From a checkpoint of a small autoregressive pixel model: norm rmsnorm, 13.2 epochs.
Rows from block 3 of a small autoregressive pixel model, named by matrix and row number. Rows with one number belong to one neuron. Each number is 128 + 32 x the weight over its row's rms, rounded and kept within 0 to 255. All counts start at 0. Numbers have three digits each.
Before each neuron's rows are labels from the 100 images, of 14976, where the neuron reaches its highest value: "responds to" is what is common among them. Only what is clearly more common there than usual is listed. The data: microscope photos of single blood and bone marrow cells.
# fc1: MLP up (model.blocks.3.mlp.fc1.weight, 576x192), inputs 0-191
# fc2: MLP down (model.blocks.3.mlp.fc2.weight, 192x576, transposed), outputs 0-191

responds to: cell type: lymphocyte
fc1.393:153131146107137113186173069089098117177100151117152105130083073153171136071133069086078126129122113130214125131144129111178107191102096118122135155160203130113094136123090087110083199145101117129110136119083126157111169133150081126110192144173138093129127107099118101091111150115093123111167177161131095164143157133078103128127141087141114113111184112135195170110144122116151152120097145120140153177144164102139087100128106072112091133102113061142085155142130111074055166101109137150142151168131042045159155103139211107083131094128117106095115097126095157075153144091140114138
fc2.393:093138135163120218168079173136131099131122143154150118119061147219120192142120116077123098139164158075104181129136131104141142133113178187066143129089139151115149183166143151101089093125162086121135225060100119116167153112105181129139092108108126081175104122162119134160165142148175078136086139109103152159141160208146103141128103156116162082143151108130126132082119090146113171133095105189071135130122152162168137161123114112117150136166148116107151174141157096143101062138098104170051111072144155169109152116117107138105131173075123143114130147096151095163195129139149125115

responds to: cell type: promyelocyte
fc1.557:062132113142128184089184073091137149103118140130085150162174111115148087108142109165133153161110176117126154155092180144064141123187119133095167146129172123125136138125063170120145071071146060137121105103109099121117211123137134174139108137168119118132094110078091147144071116173168109157082144146130151132097125079157078120098101152143187101147139138126135102095156149114185187186088126152133130127090142163106135158111176129115012206171135099096124095062105143108120110119112169149088120162127074150150110102136144151066126089161130109160144102111125134162151067111178119131
fc2.557:082128123108166085109126114156137194181122152119112092084113159119147169176144139106087080101123141131166131119142149122132106075076081169105152080061150177119099125164143131129055157202118110077058111140187138096172121130100194139125137118122175125057186144137159051194126087115148147091148092126095202152149148114177139112169139073148147152137095126113105138154156190155112102141145125126122162137153094129093131141142165147153133105151135091118112192083104134106092162108142107153157026101161085092111157163126107082124120193119128133139117061116150118148131137172143135143

responds to: cell type: promyelocyte
fc1.469:186129122159186085155157137126069148133185123164154152195139165113154192046139102075089121166173143145108130102115118067095107139082125134102098140132121081164110095095114159139116125186116148156117140126185112216133152147146191104141057151126103098145167163112063166138084169115175090136073143130187120139143145119157100148098119094137087150127137161149163103121088145140077142194206128149163120107083106146116076162129113101141090144124090091127122126087155088143099148164159159156133100139077143116084165096162129071145104201131110121129102104151073126164092132139144123165
fc2.469:166134131171116157124024122124109107114098116105089148154076117094128100083126140141133152097083094141153115143181148181147060147119141115070112128144122106122139090145148125121165092055166098178114121149089083068117121166072109117110143142157195119144126072085136194121147183130098166094176089141125048210166125094123132063158098187162171095122102108145168154157180149109141139121109096107157125153175084084162096103122185146083111093187154135101091143100133156139150123151155107147135069119160128092117153138107120153128143090127129123155100140106133085089108053133092143088

responds to: smear: peripheral blood
fc1.201:121054148110172072147166122108181078123106133117173158105133173158164113145139175148091099165059090148130097170144150117142158099117174117168110122179131110164108111101134160104085178149109116171090134078182125127185164097115096114130144154167109186072111102125147182091125155107068097123086090075104107112103133149149073190129120119111115060146133134146156081066070225162131149198124159156089139087107129130132105160116146111132089115170108104133120166039141132134116116119188127144130076126109119167124158124130069173124095156175138160134127114144184137102167119121159120115
fc2.201:107208091152074123120126119156124162130089113145095128122146116152107089126105097114154123147179183124084133119133127151184086127085138112087160150125141163114153136130159122162179021095091129118152079137133117162134041145094162172118108136073092106144121126119091121161125100104126141184146126175145142104135142101094178036135106112170143192149083137125177114158170098150102109066118137070119126137176063176136095079102098141146183140136095166127160126204085182130163128169088133105125107102140115163152086131100120138091181133120147122077114100153050154143134191129160133146

responds to: smear: peripheral blood
fc1.417:077159144108172144108114052107138094132102180161127119157096179124162040095160095156098109097160131130099167107162138159092113125125185102104097127122110155133130114078156142111127165131104138098114133136082118144128143119145088082088165079160172126134121134183213158154077103079083111109120104158159122122142163120124064180140154090114136148135109071162145099154120166136131148105153092156083118143150103081181113115109127144153075162145137129159122126169113207161103159152137120171102144107106082161136218170164148195087111163123104091102066115090094090159197103133142201127
fc2.417:185048163110083128090113135114123140107125088092162135090113075112125144130131116154169138108132167115176148142165157111146117150129104142135120124131105058144128146120125117181105101106139092191125140130160116130087078129124132097186137187173099116115131187164100133128119091095163125144107172116163075138075107128146160128122168169109113157100162200115145195211103132136114140173119104094122122089115167137060130174110189131083149110098110049134074106096115079126123140091158171129215079176112119129093168079072106094135146112078106113124158187160203133077120145135113125161

responds to: cell type: promyelocyte
fc1.207:166118115129166133119116160085136117101161123104139109164126106168144091186162117124144107099134054139161091105126125082162129148116115176176193110102129107127137187172133139087098134153129111110090172160080117196152102150071161149146140105118113151067125142144121059129165100116141181119121155122127113181099095109111138085074119165159181186134146108121149201112162142129129115122089095109117165087123135132174182207155096142106122215121149090097202152108147104153153111173151185172127121156105088110154160135151114146101105111166168147170199132047076093080126086110112157110
fc2.207:155135121126151126106198113165164098130116116145121176113045170084133122144146000154172131098140140076147057095133110054153130118150129090127101095136141143128124097131074101058093138166097146098148096104113149121147195124152163137159157067104112022144136099129131180087103076153126143170104162129159083177139109149159107111121107113136080167092123122143082137153164202098154050160124110115159066101103140130114142156106100127173201140131184151095102111152102144148155174116164149125113136111131134135117141122122117145156135141176144173114082132109150106119165148142113152118

responds to: cell type: segmented neutrophil; smear: peripheral blood
fc1.251:106154106170178062180092147109119157166089095115113143134179140125097086123157156142077151116183191139120135153105087099136135174134124073129087109146147162086093152164117098123091131142108102128155107147167124156132140095107133180124116101170136120113142119049145116093106112161132104096102123173111119117167072095166109137114195201176151148181079157089153112179147116188137154095076142132131138196123129173094184093103105126132091205122043114127141104122125108155123155157144139093129139155108175154137058103186114100172158111099140088151149074151106138083148140103197174170
fc2.251:181186100142116183110105104128159120131082139119097076123142148094085085134126143114142129112123155186159153123083153138084083155069104160144149115112167097163166117152143147093134115207176133107118128145124085106159166148145132135114082101123166131138156095127101061145131130095135148146126168129156061172128131158093159091141124150157149078094188175165179155137190104136166115192187134167217118129145137109135113073151100114107213101075167193150061153162104143155117166131129151151082097181150173135117121106129073159167134141126125147130132161105172173144102147126079078176

responds to: cell type: blast
fc1.567:132085132085149122142179118125119110055116145070083195131149162084129150125151122078120104111138055106059139120104216090099140100148170136149148120152076143170115191075157170107132100116092117061124106159109068108117092171107146140170100151184152101127097180135105124147147117105092183117185099079132106120139143117121052094112112122129124130141110130076137101108127132145115087140111160153154138142152142069143079096157131129155079139125146146171130177093153143121163120185138100141134104140098108193193148120143204169095103097096147122074104089118185106131174067067138126137
fc2.567:174109107138112167086066065135131071148078166146091128093132126150140069151081122142159158167096170106155133115173111133142083096112120088142095097117154148122126103139086088081098119158168171094096148116140189116158109167124130122114076139170165090101142094151097101117084119125097129114068159153122122040168087099116134158129165176147130121093106122125188126090098101145113118127159125080133133083163130179146159128115157152113182087163115112158003137118100165164147168110111139142104126147111139149100109149024144124151123080078078141169134142167122110116089195175162117114

responds to: cell type: segmented neutrophil
fc1.468:170063120138172109172137119148139154138156136129073068113115113142149161116074114132115119109132139112093121156136118174164141144119138129194091100112105174099115152151160089164148112137106110127148109122152174086147127136081167120112154080205125146116151147117133171102099135103093150163131173171116163160151136119151145083078235153197103115146131111162134058141114083167084082158123107129074105116066151133167139077111104145076089234104190150128148097162136097141152135065099105092109092081162117172141092152122109129163124163148091098128093180099121098082107132121189167165
fc2.468:137116142104127106114070123094141104143147186064134185130192169146112149141168117147181153129141112180106106175069148102128204158119141137090187048130123082103114083088118184131096157145084113125112073079110143124094137177163096102096076145110108090119112106113114107155161117156158151115135101148106129130130079155134132162185117142165143144144093189089108197120128162135183182138058129134134145156138162066099111147174135148092125091168082082160133105119156125192131130135163144118088152164131103093130139141162113141144098106147138191135139110193204103129185127163076097175

responds to: smear: peripheral blood
fc1.249:173131134067124155107121138147113163122095106086171126146130164086135087068137120151106170099150111091130130185103186157077135169101180156108158117115081147109146143116151082054154132111131123135095098098062151125161138102069054113029105077148109099124140126108105138119127106113126085160143116135098137177164156098129147126090108123199101172120113120176108105123116166117099124138171105125080105109185140090105141135079151146201111085167126093164117145106136109162122132120158144100203100142143171136117123092071102157111052097141127193097049156155115117214161160109123131127
fc2.249:131136125120134112145114182105106123108147095195073093064100141173128151133088120147087094093104085074096163135108069097151136070117134113183110118129150087156148082133089168149050107114157127112148186187101134105095154106150207121170121109141165134124107151124077143082148146146109147123111193193088143088084097121113113126097156135091109073108127146116099070081116094143121154216118112095155150185144089095184118060179109159087124162118127074121116163067113156068157087149140136071118145150105131097145143140103140077131184126123114096142149091130100093066123128116112146139

responds to: cell type: artefact
fc1.193:123132174126105171125185142102137114057143096122117084127078150109153102198056145080127161146130112130087121157093146180132153118185115188145126156120097167148110097136068116154179036178200151122110121113183110101060105143113131105134159146163122075126152141107158117091114155125115133171138153164139142155113125158188099149137106132062173158172141076178138093135155142131144160144122150076148189151090110126149178081130127154116134121111099101105139124107143105100085152179167102140152143189099120137098075094114156192117122164057142090128110195122078124156142069123093108096
fc2.193:098090135107141153165146163139081084129186143146165149137155137108106174162101181141180156142159131137111132144063100098172094138143150089154141179111088190147088177084158123134136149065093122143097168174066149193173142093150086126180084144138119196129112095122106101155130115135137162061152135106106157143147125144187147152190198134140071112123131171159085170091083225134141083112102175182129158102135138112172111120180115129157127103147133121115129193160149127122106149081118099128168132106104105129167173094146097105105118112137136140206179088105150132116103157131071108124

responds to: cell type: artefact
fc1.126:155079091112141145112079092088086089149095155122131117164110142117143129089120173094129116149153099175106084173126088059168122142128116109181131135151130150164109144119158120120069080048140090131080102133121119119113113131138114106081149167156122125080077113082166167152127093088090108153149139167175169205127091143106103135170115091119174083121075084145136118115144096186065151131112213149122130155168080097109157142073115168117160151099134093138155153127125206168089083151085069110132091125121103131126176130101094164096147092132134071149160111058108117089115152125202085134
fc2.126:123148084132200095118177179116140144084132103118160106107106137165100115158126140138117184139099166110133150134125123177127185074093136133089136114069093120116096113172112153164175197193147169085155137191107126101126115089142193103143088085089109157158169156189113133141152176122175145154118093142133071079121166051175120061099148198145112184184146128109127144176097164118157100097123103160157107150087142136102113153162146131124091099161135072112091109103129099101115115128161177112119200134114112111129098131191104101104122189153126199119116140183174175115123158141109146124

responds to: cell type: artefact
fc1.300:109125168130132142101082125171135109137182152113154167177152133125124159129145145077100112127126137187103147179121198092095140145120101154155125137149117156167068139096151172130133119136176101106173125099115071122117149130052095097080138113095091119151078116149131225089132126096071149161091147085157068141136150169105104117131079141099115120104122172141128046064120113137148104148155058129198110122163167087112144108117115109130161082156111115162186134141104105150123161164062087085107138148093120159125178100135096115122204073075090152086120148092151109184118099131096073092
fc2.300:161128156115147109073100149133056124173119084123166109122107142148122147142175126162133113130086223115141166119058104088140120138123124134138128093111125088112060082178193160146132138114108120199152157184126146149086133126096197104102143168120175106166119137175090060180094129119160105126092133078105147162107059132148148128155125117086196090175112079091124166153105117090139122178149147144115113190095141109161075126083157099083135126069138129112094189141193094108164107144159167103120130149131128093087154115127114151163121142116098161148140151094109088148119122047059130126

responds to: cell type: artefact
fc1.39:135114125132146082162106097147193135091167195117132154140148137091143091127088168164141115177142135145163112133184093081175072179124149120135080104069127087115106137117082163167170104154150138109126116133086067155147070124064092099112109098104080174100117138065065130134130141079117119157118121166033122098212108104110103126159078091166135152149141098170186094113101167129108118178201057129115143172146142112102117094170126139088109122127180120135149149166137142108169124160146140139146100169141083149113155059166101109187132114114156086146127137124131152120137069090095115101
fc2.39:120183064131133098080147105062124155161112143103129140124120123151144172117147159129109089146125145147141095089089112148127168113130170185191131116110109097112133175150164097024119152108133071066085097125140142186133136117137129082109063143084117136167150119126163110093191132145138153151111035160128121137105099102100160135130144052078102122149168120127092146136139233170117130103080097095147146112134145165130093156122167151144109186108115130084121107119109110108145139107199162096160134119111157156111112183126140118090108125138135145171192163191171123098102140147079068058

responds to: cell type: erythroblast
fc1.504:142119082056089140069165141102068176045119123138091091118079140182118169141134119087079160069126108100120120138093168146166133106125111143153132123088114124123103103088082118087143096132193099101081129083143094177146143138127083136146177121159120137149109099186121206123153178152107143079121163131132125154132151082068111135092085131142141140095072117133120124129136188101092154170128140080125093145081097141124069084172103132135149165114127167139159183135150117085081100150185144154159143082119125146112081097163160208128170095145173142086177120142115117168172159119163070098
fc2.504:147113130085192111152089065160120116221127104156129193116139115106153138153109127141100109104131151122107081145103121152156171126121098115087180148120170126136155128143089147103116050144131127122112157145134127119129092065154161065099145140175161176145139118106089054169170130170177082117108116167091099079107146124113156177108193097213130206122172157115160102158150141119204109080202103175161154106085133123118118090124088145086143145174127174159097150149129163138147117129119141172111131075102118164139142167143102100104173113154100121091095112157178069082113093124091142137

responds to: cell type: erythroblast
fc1.303:118097118071081145112108173159085111164082080169149128082143079114081135100138121131120095165173150097164073094154139075132092115103151134107104185127104167112103213177104156127123109137093100128120113151136157133082131127171146153098108146127105117161152167122111096102150126158135132093099197055164173115122096149176129153091160121080168150093077092139101138154151091129072157110110103137130173066155149128041126143072180108098144119118139140114171160147198090118112072107124155145134153124140167155067082182123081058195160140111151100148134117147120131089137119047117125138
fc2.303:137129109157164113144140075121131113124148185117087100117098226133182073136155111135133129140073079183078205181122152103137120138114097169165164131145141069120120109099165138128123180088121145084168112138161106091147116124130145161136128149142133127132119100109155194102118143123093135201136118188120088143128170086100101091183071121179114150137125181147117107126084185177169103153103155133136096188131163150188131087182127167138082110162177111127111036105115170122144129118149067085143100120128118144164175114133134177070137090158100145106056138137162145137087128156171135165

responds to: cell type: blast
fc1.8:098153158130137112124133216187097112136095107066124077171175135171140110149134088170172134151108135173132174168127110217126162137122150135131120136160110192169138132134130138106143118168177170102111138176187172149129142110144158107119155169104109139105076117172130134132081149127122117187129163078151107150140124063138143092119088113107115129119070159157077132109152124109155123057140124164103102172151193191187115100120102156148101070097128138128131127174154087163114072133041141168122131109126148137095166112131165090077168091044130125089091107151160152076174139138132094099
fc2.8:070101154134155104126128192075215113188122125183145126144176111104122097182162117165085151129156172186117177148063120071171157135213094116133084134153129117181142160100149147119152166109140150092146141151174119096127135152114127105115101097106110117119130100097150075145069151140120151141122137106123107124155092119135151122113126099176149105200116119120124123167201103124117153130134049145175122128170191154121114100091099103152157155072138121166104126151108100145133190174152193076152160183145112128114210101067072110125151114096090130112151142165185149125074133117099110126

responds to: cell type: proerythroblast
fc1.73:107156165073115141155110123143125104133164213073125121067088108135141135089136112152106083161130159142149149094132095085080132135154150128152164116173105142191141204121165209117113147106185097106125191185109118133124162147149181146084161105148116133136124092110125177121112101138138082128128128108106173151114098053155099193157180108153138114114151114175084101077091152173119037134155127133082165112105087118122133125155161169126075119165087087141120151146059168110134161105131123188150118168103167121109102135101128120139182157145161113124095085159121114135104213150109160196
fc2.73:040168110127116091071157163108103152176160141117125096106108121166158141102144180111142110134147115116127150101163141133106135102122144120156118116147126150150089149134139128129086101151150133123093152152113145133116123164139126132169163127130091119132159123074065104149127128097095093118176019159132099161131159097129136126197126055098124101132177138083116200159150173117062119131202119166138195077185114067105122129105131116184097127139114119131090177063104166168079114150159148169159097152139075002160099158070097127171134165107110126143086105124111096153093130132145140129

responds to: cell type: lymphocyte
fc1.433:092113168162082169099143159114062133159154198143142092126096110143133120120096133037101113116146144104065149109099109107104151123152165089184114135114119199140144125187142147134124075158098109153112156103193157147114080163109133137101160069121148121147119115167116125157138122080136111123156112112175098105166176081131130136117137170106143183132125138141139198085115126129064152160190093095078103087152109146100058151206113080152134118128070124139123109157106164138143145146139126171067169153131137070118134133155186074120124148182120109150058180103131165095146131059142153186
fc2.433:172111126073113105091047107124134153115135107140161214111128086162132113133136152123139147138111078161141113093141102146170081135094091183117103046161127072061173160114147145186123108106123158129113128151106107175159128104065091169155078180098104143162098148154133097154152148188156104068176110119108087123057161126149121078195101134141182137152154100088088134211139109135164093121086121143096183096165126102110116098126141155095125095140184075135138093107141144051160103125108088109134095129154124161163135122136133095117095106089155121151104171169132152161152089124133089177

responds to: cell type: artefact
fc1.63:125113140084163120125148177121126131117121122137125166177092139091198105127078188097145104177138134136159132120077116151112145167121137092159107121163127131144138158128080138163084054114173093151146116111152135202127169076090112105097110150119101098104168167085099124093091020146155117127154138140173140144164087144181129173183099201110171165132088105153129134119100168189087170101072172103110112122054102105142088106198060140132081164139139140144088128101121127193128123107168058139060159109133109172098090133126141151114141147100128165127164169135128097153111092124112118106
fc2.63:108176074163136137092123133135169153069149132135119121078185150150058136180115123189104138105070150089177046105164183132110128131164138127116130114124156130124131079093180154100163165108109145123124090101144092092113121162067123095143090148174131162112121116163139132094154159080106132148135086137083098112133122111109077094088116115068138054129151170128099111134122119053110143088163161165151196162151130118145155158124159162115171074122127127088195157106090140105098133136124144152153103236132129072087134162109123159175153150157146094100112091129080142097206135165161103103

responds to: cell type: erythroblast
fc1.391:053194161113100149063152047114127172146076125126066178095113145093112154123178162140132140073136125158175149152129088087078144170134110144114107127094151149140080117089148139164133158126129079101106201138119145078109118185074116196105178146112107185119119087179130181092118144134139128149162149116117125088141153103151164138089087102116198128135093125111179149092180113152160125141112118111158119124116108104142073193122102151101172137123186109156125153143120120156064172145078124168113113159055155170108152187111153142143090071149114131139095122166144120136115103081168166086
fc2.391:097127160202107081092129082111146150210095116153134151095111139104122163073147135108089118075124126130156203143122154122115123108154134139149172171156106112109088082191131080091113118110189095136131077079159140093102120165147155162124152130187158157089152165124134084117140140138125156139196110150136158130127083103126139103136091112107118112146146170047150147169137127103121136099144064129177132149109158130079122170115098126159165162104116163099112138116134090084089158083089147170146203116028100199104177182187129118100147085098099158062128152172152110124112162128121169134

responds to: cell type: segmented neutrophil; smear: peripheral blood
fc1.118:133163140078127177148148125162168169117054066145161127115172137058138111179135105141123140151163165123084121100103156060098128212138091148078146141178134086149160102143195144128117120102105084125084148109125110163135133143079096146146133127128125153120105117104117127130145129128128148140135066144198175113093146162118143128151149155153139055095167153112168180111137116154105128131098115144079138182167144099114155122161083144097078118124054122062099107151109112143107113074107124170100082090174090199131150050098118149137140057178124114162076192133094129090099177123124169133
fc2.118:111120133170131093143121160065124098131161092158165128129100104205108162174105230127127161136071099118160115106108106131085149120160186083136105102071139147169188124164098128127085112129123112082109104127105161127138088145134140105095125118085160126094158124147133087090152131121177090100114111160082054061068116107110104150076114085069152159169058085147160141202117117096161128105153109143140100079129152122134163103085106122145194157125137143145130139042138091137102153121143167113169092112158139070098082125146165117093099177131127103098148068107140139159195145091102134108

responds to: cell type: artefact
fc1.132:124172187120156170126151123157168148101079126117102128092095134101145166125076133131105134080129107149128126125046130136144155173083095087082111159142094119143139081169106153162161095162112107163081137175077105159131140115154071113065127143174124090144073131068106149129151118151165057106134110166112199121115134129094130138112094142109148085092130139102183093148127150151136110136057063094133156143096131113149147120158099144168107064172137125181156101123109139151116191119080103142139108170107113069023136136152106139190174100054149100081135096105099140182114075142126132168
fc2.132:095061113160097176103064135110123171147153129157123173112123159149104144172094125095106121163143079131120125144143090161167145071158118110147115157180116129135174133146108126180179099135098184142133069097171141111121157144088151069114133117160164146192098108130141149144157147138141199143087154109114121122037120091158137144124155122073078105116211104124093134165062102158185128127169158136088135108154168159129143159117120108155083093169081163183127126177152113120126134141111177123121170098100045099102091181087103111142100126197106207135158169125087080099152121124137145149

responds to: cell type: segmented neutrophil
fc1.221:100060156102146145096095113077093149129131162152156161116096117186202164111108170110107129110080126099103118140147173137135104121105161105177169121116125154099128086178063144124052110129140119173104088144086107118138102097092057109192119127120113103086126093111132124132105111180184110138126100127138184136117165100134115095140054124156091096148106135094155187076147128121186147096105131141101075125183126100095187132156154099172121122121169082081150107090178157111155126086105145135164092186141135145104190107080135188107140162099133145111103060047062136147149100095110147128
fc2.221:122130142125115180144146109124136144114124124079096102086117098126064107109127092120116123097098119065137101108115166161191137128097173163074075165110129150151115087169139109126149060135107088093112131147128135168075130122098111136111118079156082105177084149157047158102089114115092131160077123133142039131162090086119111123054193105090199147148131183077134065123087127181162129187172151110094136133143096143135124106140134123117159155180184110169121097150148111135152159126088166098112115105069106107158085156120167060097145136142143076135135147158154070109123183126161098068

responds to: cell type: erythroblast
fc1.1:144144181170103154135148101065135177113115188140125096165117131149136184167125097109131100141128078066108178147171184074147146114104126171205185167112093144164116112184091135120119102113152108089130199146111143111143133136077168070072143162141099096103110112121068122123135151117137103114087114145180039107135139145173103142138138154137153118097107113143160139138097172110126149130129120063131135162122130081142133105212182123088195147096148081117116084115148159073099093128150126086096141065130144243081140120134175132187136081138116125115137131165132094147145131137118123151
fc2.1:076062124096091141147139111134052134113152075130147163138119152141122177154089126135130124160177141145125121122085111153151085138092148130120184107070125115150119114144106164138150131096085145158077056157152125103130117102178117140141146196157152207106118133129119121194154094149098080106109116116107107074127085144090132131118109125126121170085156155129131171159125105117167155135215132081218166162096197158118143111070142108101122114121156100122098114086112167108184190174140167146133198196086125127139122150149118131125155138092165049129114156097139134038111152162141136179

responds to: smear: peripheral blood
fc1.40:147092153143086132109137147135125091094167143121092184150101166124144130121106151110092130151172136152089156180123089134162086129079066167129089157141191156155095164145136089101096113216127124129167128137134125115147162119102166079074146123132102145116113139132163153175114166153139138187121229155108086167108149098086113160078118153064150125109106142172126082119152123115146084101144145067169091114127109177099142183130114091148106077130165148165175115145135102152065153174135061158189139147138160120084117075149040160171130149084126078131142173155158089084077130143115159129
fc2.40:115107104123154118156130145047123115074144142142175162093120126128161144106160095146138147119145081120125080106102137125160087125118146154139087107191107178181169170063135059164156107108139168205076100107144158086131125090141109155078084133151046166170181085121125153140096143150088137124150098105101161144156099173126086140167199131197190153141110140099144114148088136101160135124132082171077156122097085103184113161145172113125078091091120124104193123063111093150156104089149166097106119122081068106115075165117135139086132140117172111137157134113088091110143136121082105168

responds to: cell type: erythroblast
fc1.155:143129139133137143157071184103148149143137177122158134141130125109100157141094142070143120181127109126115156133206132091144091124144075136144173102155136119111060093119082153126116158135090089142105109154160089096147119151037105104155128107132142135137119090114143153148121154176073128085171144149148141103096196133196166178184195114116119103142117110134137178134176120194110077090117137121161233071117197164123062160143119096132187089147138132129149154149109103132179134078152131093115145101086085158113110192106163131120118139131174117132113127150136162125126101035088161165
fc2.155:146101128107126100119147041117133109145134061118129128056116102136128160127141061151143164110114161105147083117133135116093159112085150116115074111123117143135110150092182101099180153093147177105184158217102158124119162066141133117169129165151147150140162136226148108164101111138142085164062154134097154119102108120088163109087090073109162128141092100122137109131135156118131145153194150165057110127171106073138145124120120205097085151154202128076103136116191211153088151192124135157141151127113156098152146113117095078146121097145090144193091112128131120144133142160123100103

responds to: cell type: segmented neutrophil
fc1.532:167177166121088062126072153094154072138105126130176140122123114118118123128145133159079160112117105018084164103168168142160100143077111094078107146176131123091090064140129135159122083094154162151098086131205099122097071162144159117112093130160119125092180150179142102156080125122088147127147147170163160171153138130154135076143106139156072102115117140168153137111113064198109155112105096084118134103136109182154161111116136120124178108128083089169117149096121096203122168068127130121164109115116144125110173078080052138093126065120139100129102126089112095145146114166146134168
fc2.532:101106032164114167123138075132116137092134122116089158105114117106082161147108105128156143125150098171135089126056117133121158102193128164116136139059124155132115131140079122146122110161111109112104147160125185137147129115119121169117136104098142132166122130108053175109195088161154098155092190106120161132176097099149152142178128159096160127139167128075146091135118084120146092197151193201093082146133126101158134176086143108157135128120128076171118034125135160115129085148079115100107166154161125158180070178152129133127117172106107179150165085143052104152161151097082119075

responds to: cell type: erythroblast
fc1.277:159174079110127090118108100161068121129146141189115169122172127109132148169167144159141104170121089085176152087149166151126070048165176104136077133141103122159087083129148125161078212089156137101114102116105099148116175125126122124120092150167167144107135145109083075173124168150135116119100124145148189114100078146134151156067095094085140210108116120071113081122141151128142116129125174094097070148155061190088130107138157137151112127078133145115113139078164107090120187113113134177107176146140124170100097133159099078109145137101126092097103167162092065107148155163080160084
fc2.277:118184138114091150117075171087125163062119115048175155127152136154084142139107138103148151160153138142140145151144105128141110132129106109157165134121109118097118153139111128165175147124158149157146132118058050128112126124148080145128099134122102155126127109079145138104164113137108125140136084140097057088140171063132096135187089232127104080152127190150134254127141102138111157137110116172143124136125094099141202119104100164138176065176131135118136092128076136142148109149174073108143125160169128100174112133129127209128201153142129179190092118099122139135159116175131091153

responds to: cell type: eosinophil; smear: peripheral blood
fc1.123:115126135136109182131105125122117143056091102174076144153135138184146108181064110126128165093132172140135175079114111148107164133074121123141123155085108157085106157125107138062086161075102150137143142128082165142164146166134112060165138153124069103139141082176139086161131158145127032106064107133117074134166133189092153143148152078140140084132196120121097096112153101106115153175190166116108112148146152116145127075114154165103106104114157156091131134046137118103093121064118118152146062078126098103185162149103141125090192099121139122105116072099132081162128116116169085144
fc2.123:157102114144147116095184102087147132176147142186144132095072124161148116105127130187072119096141133153169103134100126097106160172160180103090144179134144120119115164174079115057154135134166095119146108159098087138081127089088127060128129111185095144171170078081131046119085132149166167138057167111126177118137138120088175080124127138101113136173137110130156074121176122137150088098131148121144174140102079103142157133124203099222088118122076131152103102159121143102173145094115133210125081068125152162122182117133143145136124094122136173132103118187145142151124168137099089157

responds to: cell type: promyelocyte
fc1.310:086096190189146109051117145076101139163044160112136081168079120177054133149149164101125145122104145111029148121163128127120119116126095131158151136080143147100145152167105117115126129114192065109100122065099120133149139153124144129078138100156163114148099050079148120171135119176083154121137125125135134175129106104105133158160084124141135117100142110115080102125194129137119140120120156150122074188139077190095157072157135103131132140154106097165078126114140142110105124178157100137090170096132101171073163113108105100132143117128155114180093109184146064135185091146134205107
fc2.310:110145082078130142174086122143118139115174077142074154106137123095199172091124084159129113064126106156169101115128150118140135146099126092096095114215158089115108069098148123102159104136111184164135165215142131120118127110101116124151085117119091102128192166136103128111202151165169151107148137147135135081209138125123131103109181130122127074138120121146135159199116113092156121144079116137175143135095154067130194131149208145168107084121161113058173116107172103153124148130176106072126080130118152157181066162146188126122105158122111161124126121076131120129117130105166071104

responds to: cell type: lymphocyte
fc1.454:135128139176161114145155177110140090106116106195087118140106103059138119093121129155089066085098092117138149138132090127113154088044125157139116134151148124085095022077147086077152104103133111156072135095115103111146164112176164127145143113138143138175138121122073117128135090159128133109133167142142104187111085169138095140103141124121115049051112109070042111146172164095122160161083131111161171112137171113143147120173191113056108138100173127188065129100152131164128163119106139166108093140117063114117087097084184132177101144148109099177145127150119144130154121109117099126
fc2.454:134115127074174101173130102105124185120130152151163119123130123129132172127118176099118136089161152111131088118096117077139157162103124189111148106153174116112144152162122184109130119176112092114123115158176156076139138086129150129162127116136111125090168116135128109121152096162092071215109170156104139129065094144118078153167108065125139081130139138154067130040176089205177138120112163105092084036126158163106205160160145053143098107095123163083124115111141183111111104075122115153127067124170152173135100091132081172122116138124126104079078091109097131102127128141151139182